A small image diffusion model, trained from scratch.
Model: 11.5M parameters, 64-pixel images, arch dit, norm layernorm_no_bias, activation gelu, patch size [8, 8], layers 14, width 192.
Training: soap at rate 0.002, 16600 steps, batches of 128.
Data: trained on crops of objects in photos (Visual Genome), 123503 training examples, 17.2 epochs.
Rows from block 8, named by matrix and row number. Rows with one number belong to one neuron. Each number is 50 + 12 x the weight over its row's rms, rounded and kept within 0 to 99. All counts start at 0. After the name is the row's rms in percent of the matrix's.
# fc1: MLP up (model.blocks.8.mlp.fc1.weight, 1152x192), inputs 0-63
# fc2: MLP down (model.blocks.8.mlp.fc2.weight, 192x1152, transposed), outputs 0-63
fc1.278 161:45 35 46 48 67 59 53 52 60 39 46 42 62 70 54 28 60 51 51 36 59 50 47 65 43 49 52 41 35 62 47 55 41 57 54 44 54 36 52 63 53 39 36 30 34 71 85 57 54 49 46 44 65 56 48 32 56 62 45 37 74 67 62 55
fc1.279 077:47 80 56 44 56 40 49 50 44 49 37 57 48 58 59 60 59 49 61 45 47 53 68 44 53 54 67 69 51 52 57 61 60 34 42 63 77 39 60 54 63 47 49 67 40 52 57 55 50 64 50 44 36 62 67 53 48 57 61 68 72 56 42 49
fc1.280 211:52 40 42 54 39 35 64 36 67 30 55 54 68 45 45 38 67 41 64 43 56 56 62 43 41 56 56 48 63 44 44 33 52 35 64 60 51 25 62 40 35 58 52 52 42 57 50 55 45 47 48 49 57 55 48 61 74 50 54 41 58 37 56 72
fc1.281 054:68 74 36 50 61 55 45 71 50 48 47 41 50 47 48 61 52 53 53 64 51 51 52 43 38 41 43 39 49 57 57 51 60 37 27 56 60 45 34 55 46 61 64 40 63 47 29 34 20 40 84 44 48 46 57 50 54 52 44 44 38 51 32 67
fc1.282 050:36 48 52 39 52 49 34 38 67 33 54 34 37 18 53 53 53 44 40 39 60 55 57 29 41 59 44 36 50 44 36 48 54 44 27 40 59 56 52 54 58 42 56 63 53 68 34 47 67 48 62 42 65 69 69 59 64 69 45 48 57 50 74 53
fc1.283 159:37 39 46 47 10 17 46 75 27 47 24 67 51 63 59 53 48 51 51 50 68 35 65 41 61 46 46 55 46 48 21 46 47 58 53 46 54 61 49 46 21 44 46 53 44 66 36 33 32 52 52 35 51 52 43 19 31 41 35 40 63 39 29 47
fc1.284 076:52 46 61 51 27 36 62 32 42 49 50 27 37 42 46 41 37 48 41 36 43 31 42 35 46 48 47 39 35 57 35 47 25 36 48 31 50 35 50 51 58 65 51 46 36 46 37 43 42 53 50 35 55 30 74 46 08 47 59 51 48 45 47 40
fc1.285 067:51 62 51 34 50 56 36 40 46 42 54 47 35 34 45 44 30 62 39 66 45 35 35 45 42 48 58 35 28 56 71 51 63 31 49 28 43 47 35 39 60 33 52 40 39 36 35 59 49 57 42 30 39 46 45 53 53 49 59 44 52 36 26 25
fc1.286 058:79 47 40 44 41 61 47 21 27 48 53 28 62 52 44 47 49 37 53 46 60 21 44 64 28 69 61 56 36 48 66 46 34 30 56 62 16 48 52 44 41 66 38 57 22 70 48 43 48 33 38 47 38 71 56 68 45 43 60 85 50 64 60 53
fc1.287 062:32 50 49 55 51 46 50 68 45 52 67 65 37 61 31 54 82 57 46 50 58 39 50 38 67 54 44 64 53 31 47 49 70 30 60 39 89 60 52 71 48 34 44 45 55 80 54 49 47 56 48 58 45 57 61 48 66 57 55 50 53 64 40 68
fc1.288 047:59 52 44 58 45 43 47 30 48 51 61 66 60 52 48 47 48 45 57 35 68 52 55 54 42 45 50 54 70 00 54 46 45 53 41 53 35 47 48 61 55 31 67 50 42 48 55 45 51 24 56 49 53 57 61 37 60 55 57 58 68 48 38 70
fc1.289 166:45 49 47 64 41 45 67 46 48 54 46 50 44 56 52 37 62 59 59 83 37 62 40 35 57 63 35 50 44 47 38 57 63 37 54 54 49 54 62 47 60 71 60 24 43 53 63 33 51 44 57 46 56 48 52 41 52 68 55 58 60 29 41 56
fc1.290 044:30 45 53 75 50 64 49 58 50 69 29 34 46 50 57 46 68 66 64 40 51 38 64 48 57 33 63 61 36 49 51 53 23 75 33 80 36 51 51 59 60 42 42 38 58 38 57 37 56 39 72 45 47 35 40 58 59 42 65 39 39 41 60 54
fc1.291 039:59 54 45 49 31 57 17 54 54 53 44 33 50 39 52 77 69 50 46 51 27 50 55 34 40 50 72 61 71 69 60 71 50 51 57 32 31 56 36 35 77 40 60 32 60 37 42 46 60 48 49 50 38 47 48 37 39 28 54 43 53 35 51 64
fc1.292 136:49 81 48 46 53 55 33 38 36 50 28 64 37 48 53 56 57 51 50 65 68 47 68 50 78 46 62 50 52 47 79 66 61 59 55 31 62 23 48 36 34 33 30 91 48 59 60 44 50 40 59 41 48 48 32 51 54 73 77 53 75 48 52 35
fc1.293 072:59 27 47 46 30 41 54 53 60 43 45 32 33 58 41 57 38 62 51 49 64 43 42 41 56 47 40 78 51 56 53 51 40 54 54 54 39 65 39 46 52 35 54 60 16 37 40 49 44 51 49 50 54 54 53 63 51 53 31 71 63 55 49 65
fc1.294 044:07 51 54 49 56 53 54 65 62 56 32 59 51 50 50 36 58 45 45 42 75 85 76 57 41 50 40 37 65 44 52 36 57 53 35 57 63 48 41 49 35 56 50 53 48 60 43 54 38 60 52 48 49 56 33 61 61 81 28 47 41 54 59 34
fc1.295 155:53 57 53 47 03 71 58 42 55 36 45 62 52 51 42 57 51 43 54 41 66 58 60 47 52 39 58 40 39 57 47 33 69 46 75 34 57 59 46 65 47 58 69 43 36 42 28 44 56 47 52 49 52 45 85 53 38 44 54 47 55 31 60 34
fc1.296 077:87 58 52 30 24 56 51 70 52 50 52 57 50 55 45 58 42 43 57 52 54 40 56 40 46 43 51 43 47 56 53 52 49 37 55 41 50 47 46 60 51 55 35 51 38 56 52 58 35 56 60 26 50 47 54 49 58 62 51 63 53 47 53 51
fc1.297 128:48 31 51 59 45 56 34 51 45 39 48 43 53 23 47 55 60 43 37 39 47 50 39 42 63 40 38 43 52 51 51 62 28 49 45 44 08 55 39 54 41 33 44 52 26 50 62 21 60 42 56 11 52 52 49 54 46 51 47 45 51 51 44 57
fc1.298 074:56 56 57 46 53 37 79 58 58 60 41 58 56 66 46 45 66 59 41 24 53 47 52 58 56 59 34 68 56 45 48 48 64 75 44 60 47 51 40 64 40 43 51 50 24 54 39 61 58 57 39 38 40 55 41 63 46 50 49 48 56 58 51 42
fc1.299 186:50 55 48 66 73 44 72 50 40 46 66 42 47 61 33 63 34 42 61 40 52 43 25 43 41 52 68 48 60 53 56 49 69 46 14 59 49 55 36 49 40 49 36 55 38 45 51 73 58 49 52 40 34 51 47 51 51 57 45 37 39 57 59 42
fc1.300 056:59 66 45 56 66 54 58 38 44 59 44 40 55 61 47 62 33 65 82 49 47 51 52 52 56 66 50 79 50 68 55 53 67 76 74 48 16 60 40 40 43 32 44 39 30 92 49 63 32 64 56 53 41 54 54 60 51 56 63 47 52 38 33 54
fc1.301 064:30 34 53 54 41 67 71 59 54 44 49 49 60 69 70 55 52 67 59 60 69 66 43 40 60 58 50 48 74 62 61 38 60 57 52 33 39 58 55 52 49 63 58 54 23 53 49 53 56 58 66 30 59 37 48 44 55 66 84 71 45 48 66 47
fc1.302 044:40 26 23 31 49 54 55 78 70 40 44 56 52 53 49 57 46 56 43 60 45 43 38 45 33 36 47 40 13 54 53 42 65 31 37 42 62 59 56 54 55 53 48 63 42 31 39 34 45 52 46 63 16 45 17 36 44 50 44 49 15 53 57 45
fc1.303 051:68 35 54 15 58 44 79 52 40 45 54 39 39 51 45 38 48 45 40 60 66 53 43 45 53 54 40 52 64 38 58 34 52 47 44 36 49 43 54 45 43 64 43 51 47 39 46 36 57 55 31 57 63 58 66 40 42 88 45 60 55 60 59 37
fc1.304 056:81 52 55 57 57 54 42 61 39 48 46 47 56 41 61 61 47 55 47 43 64 24 53 50 57 51 50 49 53 47 79 48 55 57 72 55 77 40 55 52 34 38 38 43 58 47 60 59 86 66 25 58 49 52 49 47 40 51 50 44 27 64 33 48
fc1.305 134:82 64 44 39 71 80 65 31 44 64 59 23 42 57 45 65 40 42 41 44 28 46 30 49 46 49 39 47 44 59 65 54 46 40 26 40 45 34 57 57 84 48 51 50 34 26 59 71 57 48 40 48 48 58 36 66 57 60 72 46 48 49 72 49
fc1.306 069:29 29 44 49 34 50 65 36 54 56 41 31 18 52 48 26 52 50 51 39 70 55 42 59 36 43 40 54 55 53 39 52 33 44 56 60 47 60 46 49 49 39 62 43 40 31 40 70 48 46 57 33 54 45 50 50 35 35 40 55 40 39 32 46
fc1.307 076:51 51 49 58 51 48 65 66 66 58 54 45 50 49 33 52 61 34 32 56 48 56 46 41 57 39 35 28 36 48 42 63 46 22 36 19 54 49 40 55 34 54 38 33 35 71 44 52 43 46 53 43 47 49 48 46 55 65 38 66 53 59 38 49
fc1.308 079:43 57 33 37 41 16 54 47 17 46 17 53 43 55 56 60 54 44 51 34 49 47 81 51 68 53 54 58 56 51 42 48 35 60 40 65 58 53 52 39 35 55 45 61 30 75 64 41 63 74 76 34 53 79 64 52 48 69 42 57 56 50 44 45
fc1.309 058:79 44 50 51 52 40 63 56 45 55 44 48 47 38 51 50 36 40 51 57 40 48 45 36 47 43 56 50 45 71 54 44 42 45 31 65 35 35 33 51 49 63 46 37 18 55 55 40 49 49 44 56 40 60 36 47 45 53 49 54 48 52 71 41
fc1.310 158:56 36 59 44 58 47 35 47 57 46 44 65 50 48 49 63 50 39 43 30 39 52 41 55 22 38 43 57 27 49 65 64 58 57 52 46 40 43 63 19 53 49 44 49 33 57 47 38 49 51 58 54 47 41 37 75 37 46 56 46 56 31 45 31
fc1.311 183:52 35 45 52 38 53 47 40 57 49 50 58 35 34 52 56 43 49 78 45 51 28 45 35 53 62 64 48 47 37 66 61 63 36 72 65 58 62 59 54 58 51 57 60 43 50 56 50 27 63 48 47 51 49 34 34 63 55 79 25 47 36 49 28
fc1.312 049:60 45 48 64 44 54 34 53 44 67 52 53 55 54 35 58 69 39 55 57 48 67 50 54 53 38 65 45 52 16 39 50 43 41 60 50 48 57 51 38 59 44 42 54 36 63 55 36 48 48 53 55 41 40 40 33 41 46 52 57 35 37 46 77
fc1.313 047:40 59 46 59 41 29 45 66 44 63 56 75 44 54 39 45 60 39 45 68 43 57 70 48 51 58 60 57 57 57 51 58 52 59 59 58 47 37 58 45 42 48 40 54 50 43 54 32 58 32 54 55 37 49 48 47 56 71 44 53 69 49 71 62
fc1.314 039:58 31 63 34 64 51 53 62 41 51 34 35 44 32 32 53 33 33 35 40 50 65 39 50 49 68 44 57 61 43 62 42 61 52 43 52 44 56 42 87 50 42 52 42 58 25 60 59 46 62 51 36 53 51 48 42 50 55 58 57 51 48 66 46
fc1.315 045:45 57 51 60 51 48 58 38 48 53 71 47 64 35 58 41 65 41 78 43 50 71 37 49 66 58 59 56 54 41 32 55 48 58 44 49 72 45 60 56 57 37 57 52 58 58 53 41 40 50 44 58 36 47 80 34 64 22 38 58 66 47 51 44
fc1.316 047:91 42 55 27 73 51 22 66 64 40 75 50 52 57 52 45 46 48 43 44 53 60 38 31 53 55 30 52 59 45 46 49 41 39 55 51 53 76 43 42 48 42 57 41 55 40 48 54 31 59 45 60 51 50 39 41 25 39 37 39 30 61 66 44
fc1.317 052:67 59 56 55 39 47 33 61 41 66 67 67 40 50 50 73 47 44 46 20 41 75 36 60 47 50 51 53 56 40 55 45 34 48 55 52 48 39 71 42 61 50 45 73 23 31 65 60 61 37 44 44 40 45 56 34 47 55 57 42 48 39 39 53
fc1.318 081:60 43 44 66 61 70 55 32 38 49 44 37 59 41 37 58 45 42 54 45 59 61 48 36 50 62 79 46 32 48 45 38 65 70 75 70 11 64 48 53 57 42 55 54 27 56 52 57 54 46 57 44 52 53 42 60 68 47 67 39 56 70 65 41
fc1.319 048:54 48 47 41 48 77 56 41 40 55 43 70 32 46 58 63 68 39 64 55 40 54 59 64 66 51 57 28 50 74 43 50 40 57 66 49 60 43 55 60 42 46 59 46 30 49 59 44 49 50 56 60 54 61 37 62 43 71 39 47 54 28 32 40
fc1.320 050:63 41 47 64 43 62 52 59 55 48 47 59 43 70 59 61 77 63 51 60 50 15 53 50 68 54 64 49 78 37 50 51 52 65 49 73 26 22 58 33 65 56 54 43 17 63 60 54 58 52 59 47 51 54 43 52 57 55 42 59 49 57 62 54
fc1.321 045:64 39 36 66 44 57 62 51 51 57 59 47 47 53 57 54 57 62 39 49 70 51 72 60 66 57 62 40 47 52 62 45 37 38 59 49 46 51 47 49 27 62 48 48 35 44 53 49 62 42 36 54 66 59 48 45 50 59 67 70 32 43 42 66
fc1.322 047:55 47 54 54 22 90 57 46 49 51 38 49 36 49 56 44 32 35 57 43 41 30 42 45 44 40 60 60 58 59 44 64 38 40 45 57 43 39 53 50 41 61 53 35 36 54 52 45 44 55 33 51 61 53 46 56 55 34 42 58 62 40 47 64
fc1.323 082:45 51 56 52 55 72 50 65 70 52 68 48 75 56 54 49 65 61 69 54 64 54 56 52 54 55 28 35 56 50 47 54 47 49 56 55 33 56 55 50 62 56 54 51 47 58 73 59 62 48 60 29 54 55 54 47 63 67 60 39 57 51 57 41
fc1.324 092:33 44 35 64 40 52 49 37 47 58 35 28 52 61 51 46 61 54 45 71 50 49 61 47 72 59 44 66 54 52 47 41 53 74 59 38 65 55 58 45 42 39 65 32 30 63 53 33 65 61 57 33 68 52 63 60 51 47 77 70 73 47 57 51
fc1.325 082:25 58 47 44 65 58 32 54 49 49 64 33 52 62 35 71 53 48 43 33 60 65 42 53 53 42 62 43 48 48 57 62 37 24 60 24 67 39 53 49 41 62 62 51 27 52 11 46 52 50 61 54 47 50 32 64 54 60 37 50 47 54 50 56
fc1.326 190:49 38 53 54 65 51 62 59 47 60 53 42 44 65 38 66 56 65 60 35 44 27 58 61 48 32 54 50 29 50 39 35 43 45 63 52 41 54 57 55 55 44 52 51 39 48 60 52 57 48 58 26 46 52 50 54 68 55 43 57 73 57 68 43
fc1.327 047:41 47 46 66 50 48 57 51 61 32 39 66 51 46 38 45 56 42 46 43 47 38 64 32 51 52 58 58 11 68 27 40 72 70 49 63 63 49 35 39 52 43 48 59 52 38 47 64 45 53 48 65 49 51 51 35 49 42 41 40 74 54 75 51
fc1.328 061:80 58 56 49 27 56 55 58 65 55 62 39 65 60 51 46 41 73 67 56 39 30 63 49 57 48 52 58 48 50 63 46 59 62 56 34 81 49 62 36 34 43 54 35 62 53 38 46 36 63 72 58 55 32 46 47 63 50 42 58 33 59 50 41
fc1.329 049:79 45 58 39 59 46 26 64 51 48 41 41 42 45 62 49 49 39 44 48 51 54 43 65 38 53 43 44 33 66 46 49 41 50 32 50 80 47 61 46 39 51 53 54 64 40 56 70 38 66 49 64 65 35 35 29 42 49 33 42 40 45 61 57
fc2.278 175:52 44 47 46 63 54 56 46 42 54 67 43 42 29 51 29 55 62 40 39 38 63 44 67 65 53 48 45 43 39 53 55 58 32 40 46 60 38 60 45 54 70 57 27 56 20 82 52 47 51 61 52 64 63 49 32 42 58 45 45 40 65 43 59
fc2.279 056:46 70 50 53 46 77 31 49 62 44 68 53 56 56 41 50 48 52 50 60 50 47 65 44 33 42 54 46 51 51 58 52 41 45 58 33 60 41 50 47 44 51 59 49 31 54 68 47 34 39 76 18 63 46 63 62 42 46 50 48 60 55 45 40
fc2.280 187:54 41 40 53 37 60 72 25 29 69 46 52 34 58 46 40 74 43 43 39 49 61 61 42 60 55 53 47 59 61 64 29 43 66 43 34 47 20 37 71 35 54 40 55 54 44 51 46 36 60 48 54 55 55 59 63 26 55 51 41 49 34 40 73
fc2.281 055:35 72 12 35 51 56 49 49 55 49 50 49 52 56 52 37 39 58 47 37 60 38 65 41 35 43 46 55 39 63 55 50 43 32 44 52 64 59 21 56 46 48 53 54 58 41 44 43 68 32 16 46 57 57 63 57 63 65 64 50 39 51 51 45
fc2.282 044:61 33 50 30 36 58 47 68 73 47 69 58 52 40 53 39 57 53 54 51 63 50 43 80 55 52 46 51 52 51 38 35 62 46 38 26 30 43 62 49 40 51 50 45 47 64 61 44 33 48 78 02 34 48 69 27 73 59 64 59 73 49 55 37
fc2.283 141:62 44 51 47 08 74 50 74 54 48 79 69 46 43 62 53 57 62 34 60 28 42 60 38 44 49 64 53 53 49 80 49 58 43 50 47 64 63 46 55 22 50 47 59 56 29 47 66 25 37 44 56 62 61 52 23 61 37 37 47 41 35 65 45
fc2.284 064:53 47 24 44 74 13 49 44 54 56 41 54 62 54 66 58 64 49 34 71 43 60 36 51 55 55 66 61 51 61 35 40 42 41 50 37 52 57 50 41 35 66 50 47 08 48 49 53 38 61 56 16 43 84 71 58 27 52 43 46 53 54 56 46
fc2.285 072:34 45 27 30 54 57 53 48 58 53 39 48 47 33 47 57 47 57 41 39 53 43 65 68 30 47 50 63 72 58 64 47 47 58 72 38 69 52 45 56 58 45 65 60 43 68 57 43 55 37 40 23 50 49 60 58 35 70 64 55 68 60 48 78
fc2.286 061:21 53 23 56 73 59 65 33 61 59 44 50 44 41 43 72 55 58 31 34 63 57 42 35 57 52 48 60 55 50 86 49 72 43 55 48 18 59 56 52 63 52 46 51 45 85 52 61 63 50 57 57 52 33 61 65 29 56 48 46 45 45 44 48
fc2.287 069:51 49 65 39 58 59 52 44 54 52 70 39 56 43 64 49 15 39 54 49 70 49 55 58 43 46 50 28 49 36 45 59 33 38 47 28 51 31 50 60 53 41 51 56 41 78 51 35 37 70 51 52 40 36 50 52 53 63 52 60 45 45 43 37
fc2.288 043:61 55 48 44 65 56 43 55 48 59 68 40 50 55 38 60 46 52 50 51 64 50 47 42 50 42 48 53 38 00 58 54 57 50 44 54 62 55 51 57 42 45 50 54 34 57 44 48 48 03 36 60 48 53 53 71 59 40 42 56 67 47 41 46
fc2.289 141:55 37 55 57 47 56 76 57 56 66 57 45 64 49 57 32 46 55 58 79 65 46 41 35 65 50 71 53 43 53 61 48 57 61 46 43 41 49 48 54 53 39 40 27 51 49 50 81 40 59 49 53 59 47 47 45 49 65 53 50 54 42 60 53
fc2.290 041:46 63 37 29 58 49 41 36 51 55 23 59 45 46 38 54 41 32 42 59 51 58 54 43 43 35 62 40 48 53 51 61 66 62 47 99 82 44 49 62 55 39 55 46 65 42 58 55 27 42 33 63 62 73 52 47 46 56 40 48 30 51 44 53
fc2.291 042:66 34 46 57 63 50 79 42 57 62 40 71 61 54 47 29 39 30 53 47 22 53 50 62 46 54 69 38 11 70 54 26 33 55 43 42 77 43 35 46 40 48 49 65 83 56 53 54 38 48 43 46 53 45 53 61 45 67 26 54 54 51 61 38
fc2.292 109:42 68 45 46 47 56 39 26 67 49 77 59 57 58 51 51 52 47 54 66 46 42 65 49 35 47 38 45 49 51 41 60 47 53 46 65 52 23 53 53 29 52 69 91 37 43 54 57 39 63 40 94 57 51 61 53 46 81 66 53 22 55 47 36
fc2.293 077:50 55 58 50 53 37 50 35 79 35 55 55 47 49 65 59 56 27 43 42 69 38 46 47 56 56 43 31 35 52 66 54 55 41 47 54 54 40 43 37 46 46 52 31 44 43 72 33 62 63 66 50 34 59 56 45 71 40 85 54 49 44 35 35
fc2.294 046:55 47 33 37 44 59 44 46 55 67 26 44 45 47 57 63 47 56 41 58 71 13 30 38 42 48 39 65 35 44 61 60 43 56 39 54 33 50 37 55 63 50 44 42 34 41 53 43 66 53 55 57 61 55 46 37 53 26 88 51 30 46 53 61
fc2.295 137:47 62 47 39 06 35 48 38 51 72 54 65 54 52 28 46 53 41 34 42 31 51 45 46 41 53 38 46 26 42 51 37 43 54 41 69 58 57 73 28 43 49 33 37 57 68 32 55 52 59 48 44 59 49 11 53 65 42 39 51 41 37 51 29
fc2.296 089:00 41 43 34 55 55 43 62 59 55 44 48 49 45 51 46 50 52 57 53 52 55 41 48 47 55 58 67 53 49 60 42 56 36 37 52 82 56 53 47 58 47 40 42 38 52 55 47 41 50 61 54 68 38 38 46 60 48 52 50 55 63 45 58
fc2.297 131:49 37 48 64 45 38 46 47 39 55 38 48 42 74 47 52 66 47 62 34 61 45 38 42 37 43 65 40 51 55 56 73 72 44 59 47 00 49 56 49 46 64 46 55 65 44 57 76 72 55 49 98 43 55 52 58 49 43 37 43 63 49 54 61
fc2.298 081:59 54 72 52 57 63 66 55 43 50 63 56 37 62 53 63 45 53 42 40 40 40 71 61 32 46 39 58 44 61 59 57 69 57 62 51 32 44 46 39 64 48 37 62 99 35 38 41 48 43 28 84 68 71 52 52 58 54 23 46 38 50 39 37
fc2.299 150:54 48 51 81 68 56 84 55 68 49 30 52 51 39 47 61 42 37 35 39 50 41 40 47 61 49 31 49 56 45 51 58 31 54 82 39 35 62 68 46 50 52 60 62 66 50 51 30 71 47 50 71 35 53 57 47 53 58 46 44 59 56 35 39
fc2.300 053:68 86 32 46 37 63 40 38 41 57 39 63 47 48 43 39 70 49 85 63 36 48 64 61 52 64 40 39 42 63 46 56 31 47 47 50 81 49 29 42 62 37 49 51 47 84 43 52 64 82 44 61 54 54 50 45 49 33 58 52 38 38 48 41
fc2.301 088:48 20 99 43 47 60 79 58 28 35 46 66 52 44 59 49 50 52 56 40 43 67 35 52 49 53 68 50 50 58 57 44 34 44 53 44 63 42 54 36 54 65 40 48 96 58 62 50 25 32 31 77 31 61 74 28 64 34 38 37 52 41 56 40
fc2.302 038:72 65 99 77 56 55 63 21 55 67 54 50 58 39 63 46 44 30 49 40 52 46 71 56 57 44 53 59 61 62 64 38 42 50 43 55 27 33 70 55 41 66 45 34 27 48 55 55 76 58 43 61 51 39 31 49 45 30 42 56 29 42 54 62
fc2.303 050:05 46 52 53 39 54 29 54 49 47 51 70 33 49 63 52 65 54 47 62 41 53 40 47 41 69 57 55 43 42 55 48 55 48 38 35 43 73 53 32 53 72 34 45 49 56 64 39 19 53 63 72 55 47 66 54 52 27 77 42 51 42 78 48
fc2.304 059:31 42 70 60 54 60 67 51 46 47 41 47 53 42 56 45 51 42 54 50 58 69 46 41 64 57 58 51 47 59 59 49 26 55 50 38 35 58 54 54 65 21 27 33 54 53 46 55 35 59 74 92 57 38 48 41 55 49 51 46 41 50 54 59
fc2.305 121:24 64 48 43 72 18 52 54 53 44 17 36 53 35 57 70 47 24 51 46 66 38 31 59 49 43 37 52 54 45 29 62 56 74 54 57 54 35 38 41 99 48 57 52 60 60 52 22 63 61 62 56 55 62 66 60 51 60 59 58 57 47 45 62
fc2.306 075:23 80 45 43 50 48 18 55 55 30 51 50 21 57 41 48 45 57 63 62 53 39 61 37 53 42 67 39 56 45 34 61 56 42 55 56 59 34 62 60 58 49 72 49 74 65 59 76 74 47 35 47 58 52 55 56 61 52 75 43 53 49 40 41
fc2.307 071:57 46 58 47 39 52 37 68 66 58 58 41 59 48 57 30 45 30 57 39 41 23 37 23 56 44 73 50 56 55 36 63 51 48 75 38 94 55 45 78 53 65 66 17 33 72 39 58 49 47 40 57 49 53 39 43 50 43 67 42 52 44 43 52
fc2.308 085:77 64 73 62 53 62 55 42 68 52 93 60 48 48 55 42 49 49 50 65 45 58 44 47 45 53 58 52 50 54 65 52 55 52 50 63 11 53 50 58 14 62 46 65 47 54 54 87 53 29 19 31 68 96 41 51 52 58 40 52 39 47 58 53
fc2.309 071:28 23 45 42 46 70 35 36 64 57 68 44 54 42 42 33 63 66 56 44 54 52 30 60 42 72 69 67 53 79 39 46 50 34 48 67 54 67 44 64 30 69 53 66 36 60 44 34 24 42 39 52 73 55 29 54 54 55 55 50 60 51 52 34
fc2.310 156:47 30 56 52 61 53 53 57 35 55 53 67 45 53 50 60 53 47 52 26 57 50 42 58 66 30 53 65 26 50 43 58 43 51 48 52 33 44 34 78 57 49 55 49 69 43 51 65 53 52 41 43 50 44 52 75 51 53 54 54 45 33 51 39
fc2.311 169:52 33 45 48 45 42 51 34 35 50 42 60 59 73 49 55 42 46 26 47 48 31 39 35 47 63 38 54 45 71 29 72 38 65 33 45 65 59 47 50 56 55 43 59 58 50 54 52 15 28 50 57 47 49 66 34 36 57 71 37 51 43 57 30
fc2.312 041:65 58 59 45 53 56 62 39 51 63 50 40 54 53 61 46 24 46 61 37 57 41 47 49 58 40 64 64 57 12 49 55 48 57 38 54 50 45 52 48 37 43 43 50 66 72 42 36 43 68 41 43 54 55 34 65 50 48 42 41 43 48 49 32
fc2.313 046:85 61 42 50 52 42 64 46 50 58 60 24 38 46 70 64 52 51 49 49 50 42 39 61 45 47 51 51 44 82 46 39 62 65 52 43 52 50 47 34 69 43 50 57 43 31 50 56 31 31 44 73 37 58 58 50 51 31 57 40 72 54 58 39
fc2.314 040:29 35 51 53 52 58 58 45 42 49 37 73 45 41 62 29 66 90 54 62 67 52 42 53 45 52 64 53 39 37 51 40 41 57 43 56 35 35 34 69 48 64 46 58 60 39 47 52 41 47 55 23 62 74 48 57 50 56 58 43 55 56 44 50
fc2.315 047:56 64 56 42 48 33 57 59 49 36 88 55 67 56 33 59 35 59 43 52 56 34 66 34 64 36 53 29 52 37 46 58 47 56 55 60 45 46 48 44 40 37 58 58 52 44 50 45 53 53 34 44 28 44 71 64 61 70 58 38 57 57 40 56
fc2.316 055:18 28 48 49 37 63 99 36 50 58 63 48 57 60 56 29 40 65 44 57 55 47 35 55 63 55 54 50 31 56 75 42 63 39 67 49 37 34 53 33 37 33 35 52 73 48 41 53 56 49 37 52 44 51 41 60 61 70 46 42 40 52 47 33
fc2.317 047:49 56 65 39 66 43 89 47 34 68 62 39 43 48 51 28 56 61 39 75 52 38 65 43 57 35 55 42 37 41 55 47 60 52 51 44 44 63 73 45 35 47 47 41 41 41 38 43 36 34 47 53 53 50 64 62 60 53 39 51 47 53 56 47
fc2.318 079:42 42 48 47 47 42 49 52 40 64 51 59 34 44 26 62 51 39 48 39 62 61 42 53 38 64 41 54 46 58 49 31 39 41 34 41 67 70 49 51 53 71 53 42 57 51 42 39 50 37 46 47 44 48 48 67 35 64 66 52 45 74 26 54
fc2.319 052:49 50 42 26 31 75 37 48 43 60 51 31 58 56 49 36 44 77 51 64 34 56 46 42 36 50 62 78 52 69 50 46 43 52 40 36 28 52 61 36 63 52 51 54 21 58 53 44 28 32 63 56 51 38 30 49 47 52 56 32 50 60 55 49
fc2.320 050:61 68 43 54 47 71 44 50 53 47 58 71 48 61 40 47 35 41 48 37 37 63 81 56 41 38 32 43 40 44 53 62 50 55 37 81 94 58 39 26 40 54 43 50 22 37 43 56 29 54 50 79 48 46 40 48 59 47 44 46 43 52 41 50
fc2.321 043:48 43 47 49 54 50 43 40 57 53 57 61 49 51 41 51 36 24 36 43 73 59 17 39 67 39 65 60 41 45 57 65 58 67 44 57 35 55 47 64 82 50 35 46 62 57 36 66 32 48 59 61 55 38 43 41 47 31 18 42 41 52 40 47
fc2.322 046:60 47 62 48 85 90 19 36 50 50 52 52 40 56 48 49 71 55 64 43 45 67 47 51 37 40 68 34 41 65 39 51 59 49 46 63 80 62 58 61 62 60 61 66 33 77 57 55 71 66 53 57 52 41 40 56 58 62 46 55 72 52 46 52
fc2.323 075:46 39 35 51 62 30 46 35 37 57 63 58 38 47 52 45 44 52 65 54 41 46 41 43 39 62 60 38 55 60 44 50 57 62 50 56 58 45 44 59 56 37 57 46 12 65 43 46 84 50 39 99 55 59 50 50 39 71 64 47 38 45 47 26
fc2.324 085:40 47 99 49 49 42 46 62 64 51 42 39 54 47 46 45 66 48 52 33 51 57 37 56 39 53 55 54 48 56 43 49 35 52 51 51 00 58 48 64 58 42 51 44 46 44 47 54 86 18 85 41 44 71 48 51 49 62 56 49 49 45 43 46
fc2.325 110:80 42 57 52 42 47 69 53 50 54 61 58 57 36 50 32 46 61 43 58 63 20 67 56 52 53 70 58 49 59 60 46 52 16 48 27 19 65 50 57 59 58 50 43 39 56 52 41 58 43 45 84 36 52 48 44 56 34 56 50 64 46 52 43
fc2.326 182:50 32 55 61 69 48 72 60 44 39 39 53 56 42 45 58 51 61 45 29 60 35 55 59 51 30 50 45 37 56 63 42 54 53 44 53 60 54 46 56 51 63 48 52 61 49 54 57 59 51 42 79 42 47 50 53 44 52 44 60 24 53 42 44
fc2.327 052:71 64 51 34 41 50 55 61 63 28 53 53 61 54 78 55 50 43 39 58 34 69 36 54 64 37 51 51 88 51 40 61 38 77 42 56 47 55 39 49 58 48 55 60 37 30 58 43 42 54 46 72 46 62 49 57 38 52 46 58 57 58 61 45
fc2.328 054:18 59 52 48 72 54 41 37 77 54 67 51 64 54 51 56 52 31 59 53 49 59 46 41 39 50 57 51 22 52 51 61 49 72 59 22 47 56 65 32 51 41 64 53 62 55 48 42 55 60 26 50 52 51 53 50 57 45 50 50 21 55 49 56
fc2.329 055:34 33 27 32 54 63 88 42 46 52 47 54 68 51 39 38 66 64 53 62 41 60 42 32 56 58 69 47 54 64 62 25 62 26 54 51 26 60 61 56 51 44 53 60 61 48 47 46 45 50 56 07 59 55 39 59 48 65 75 51 42 52 35 41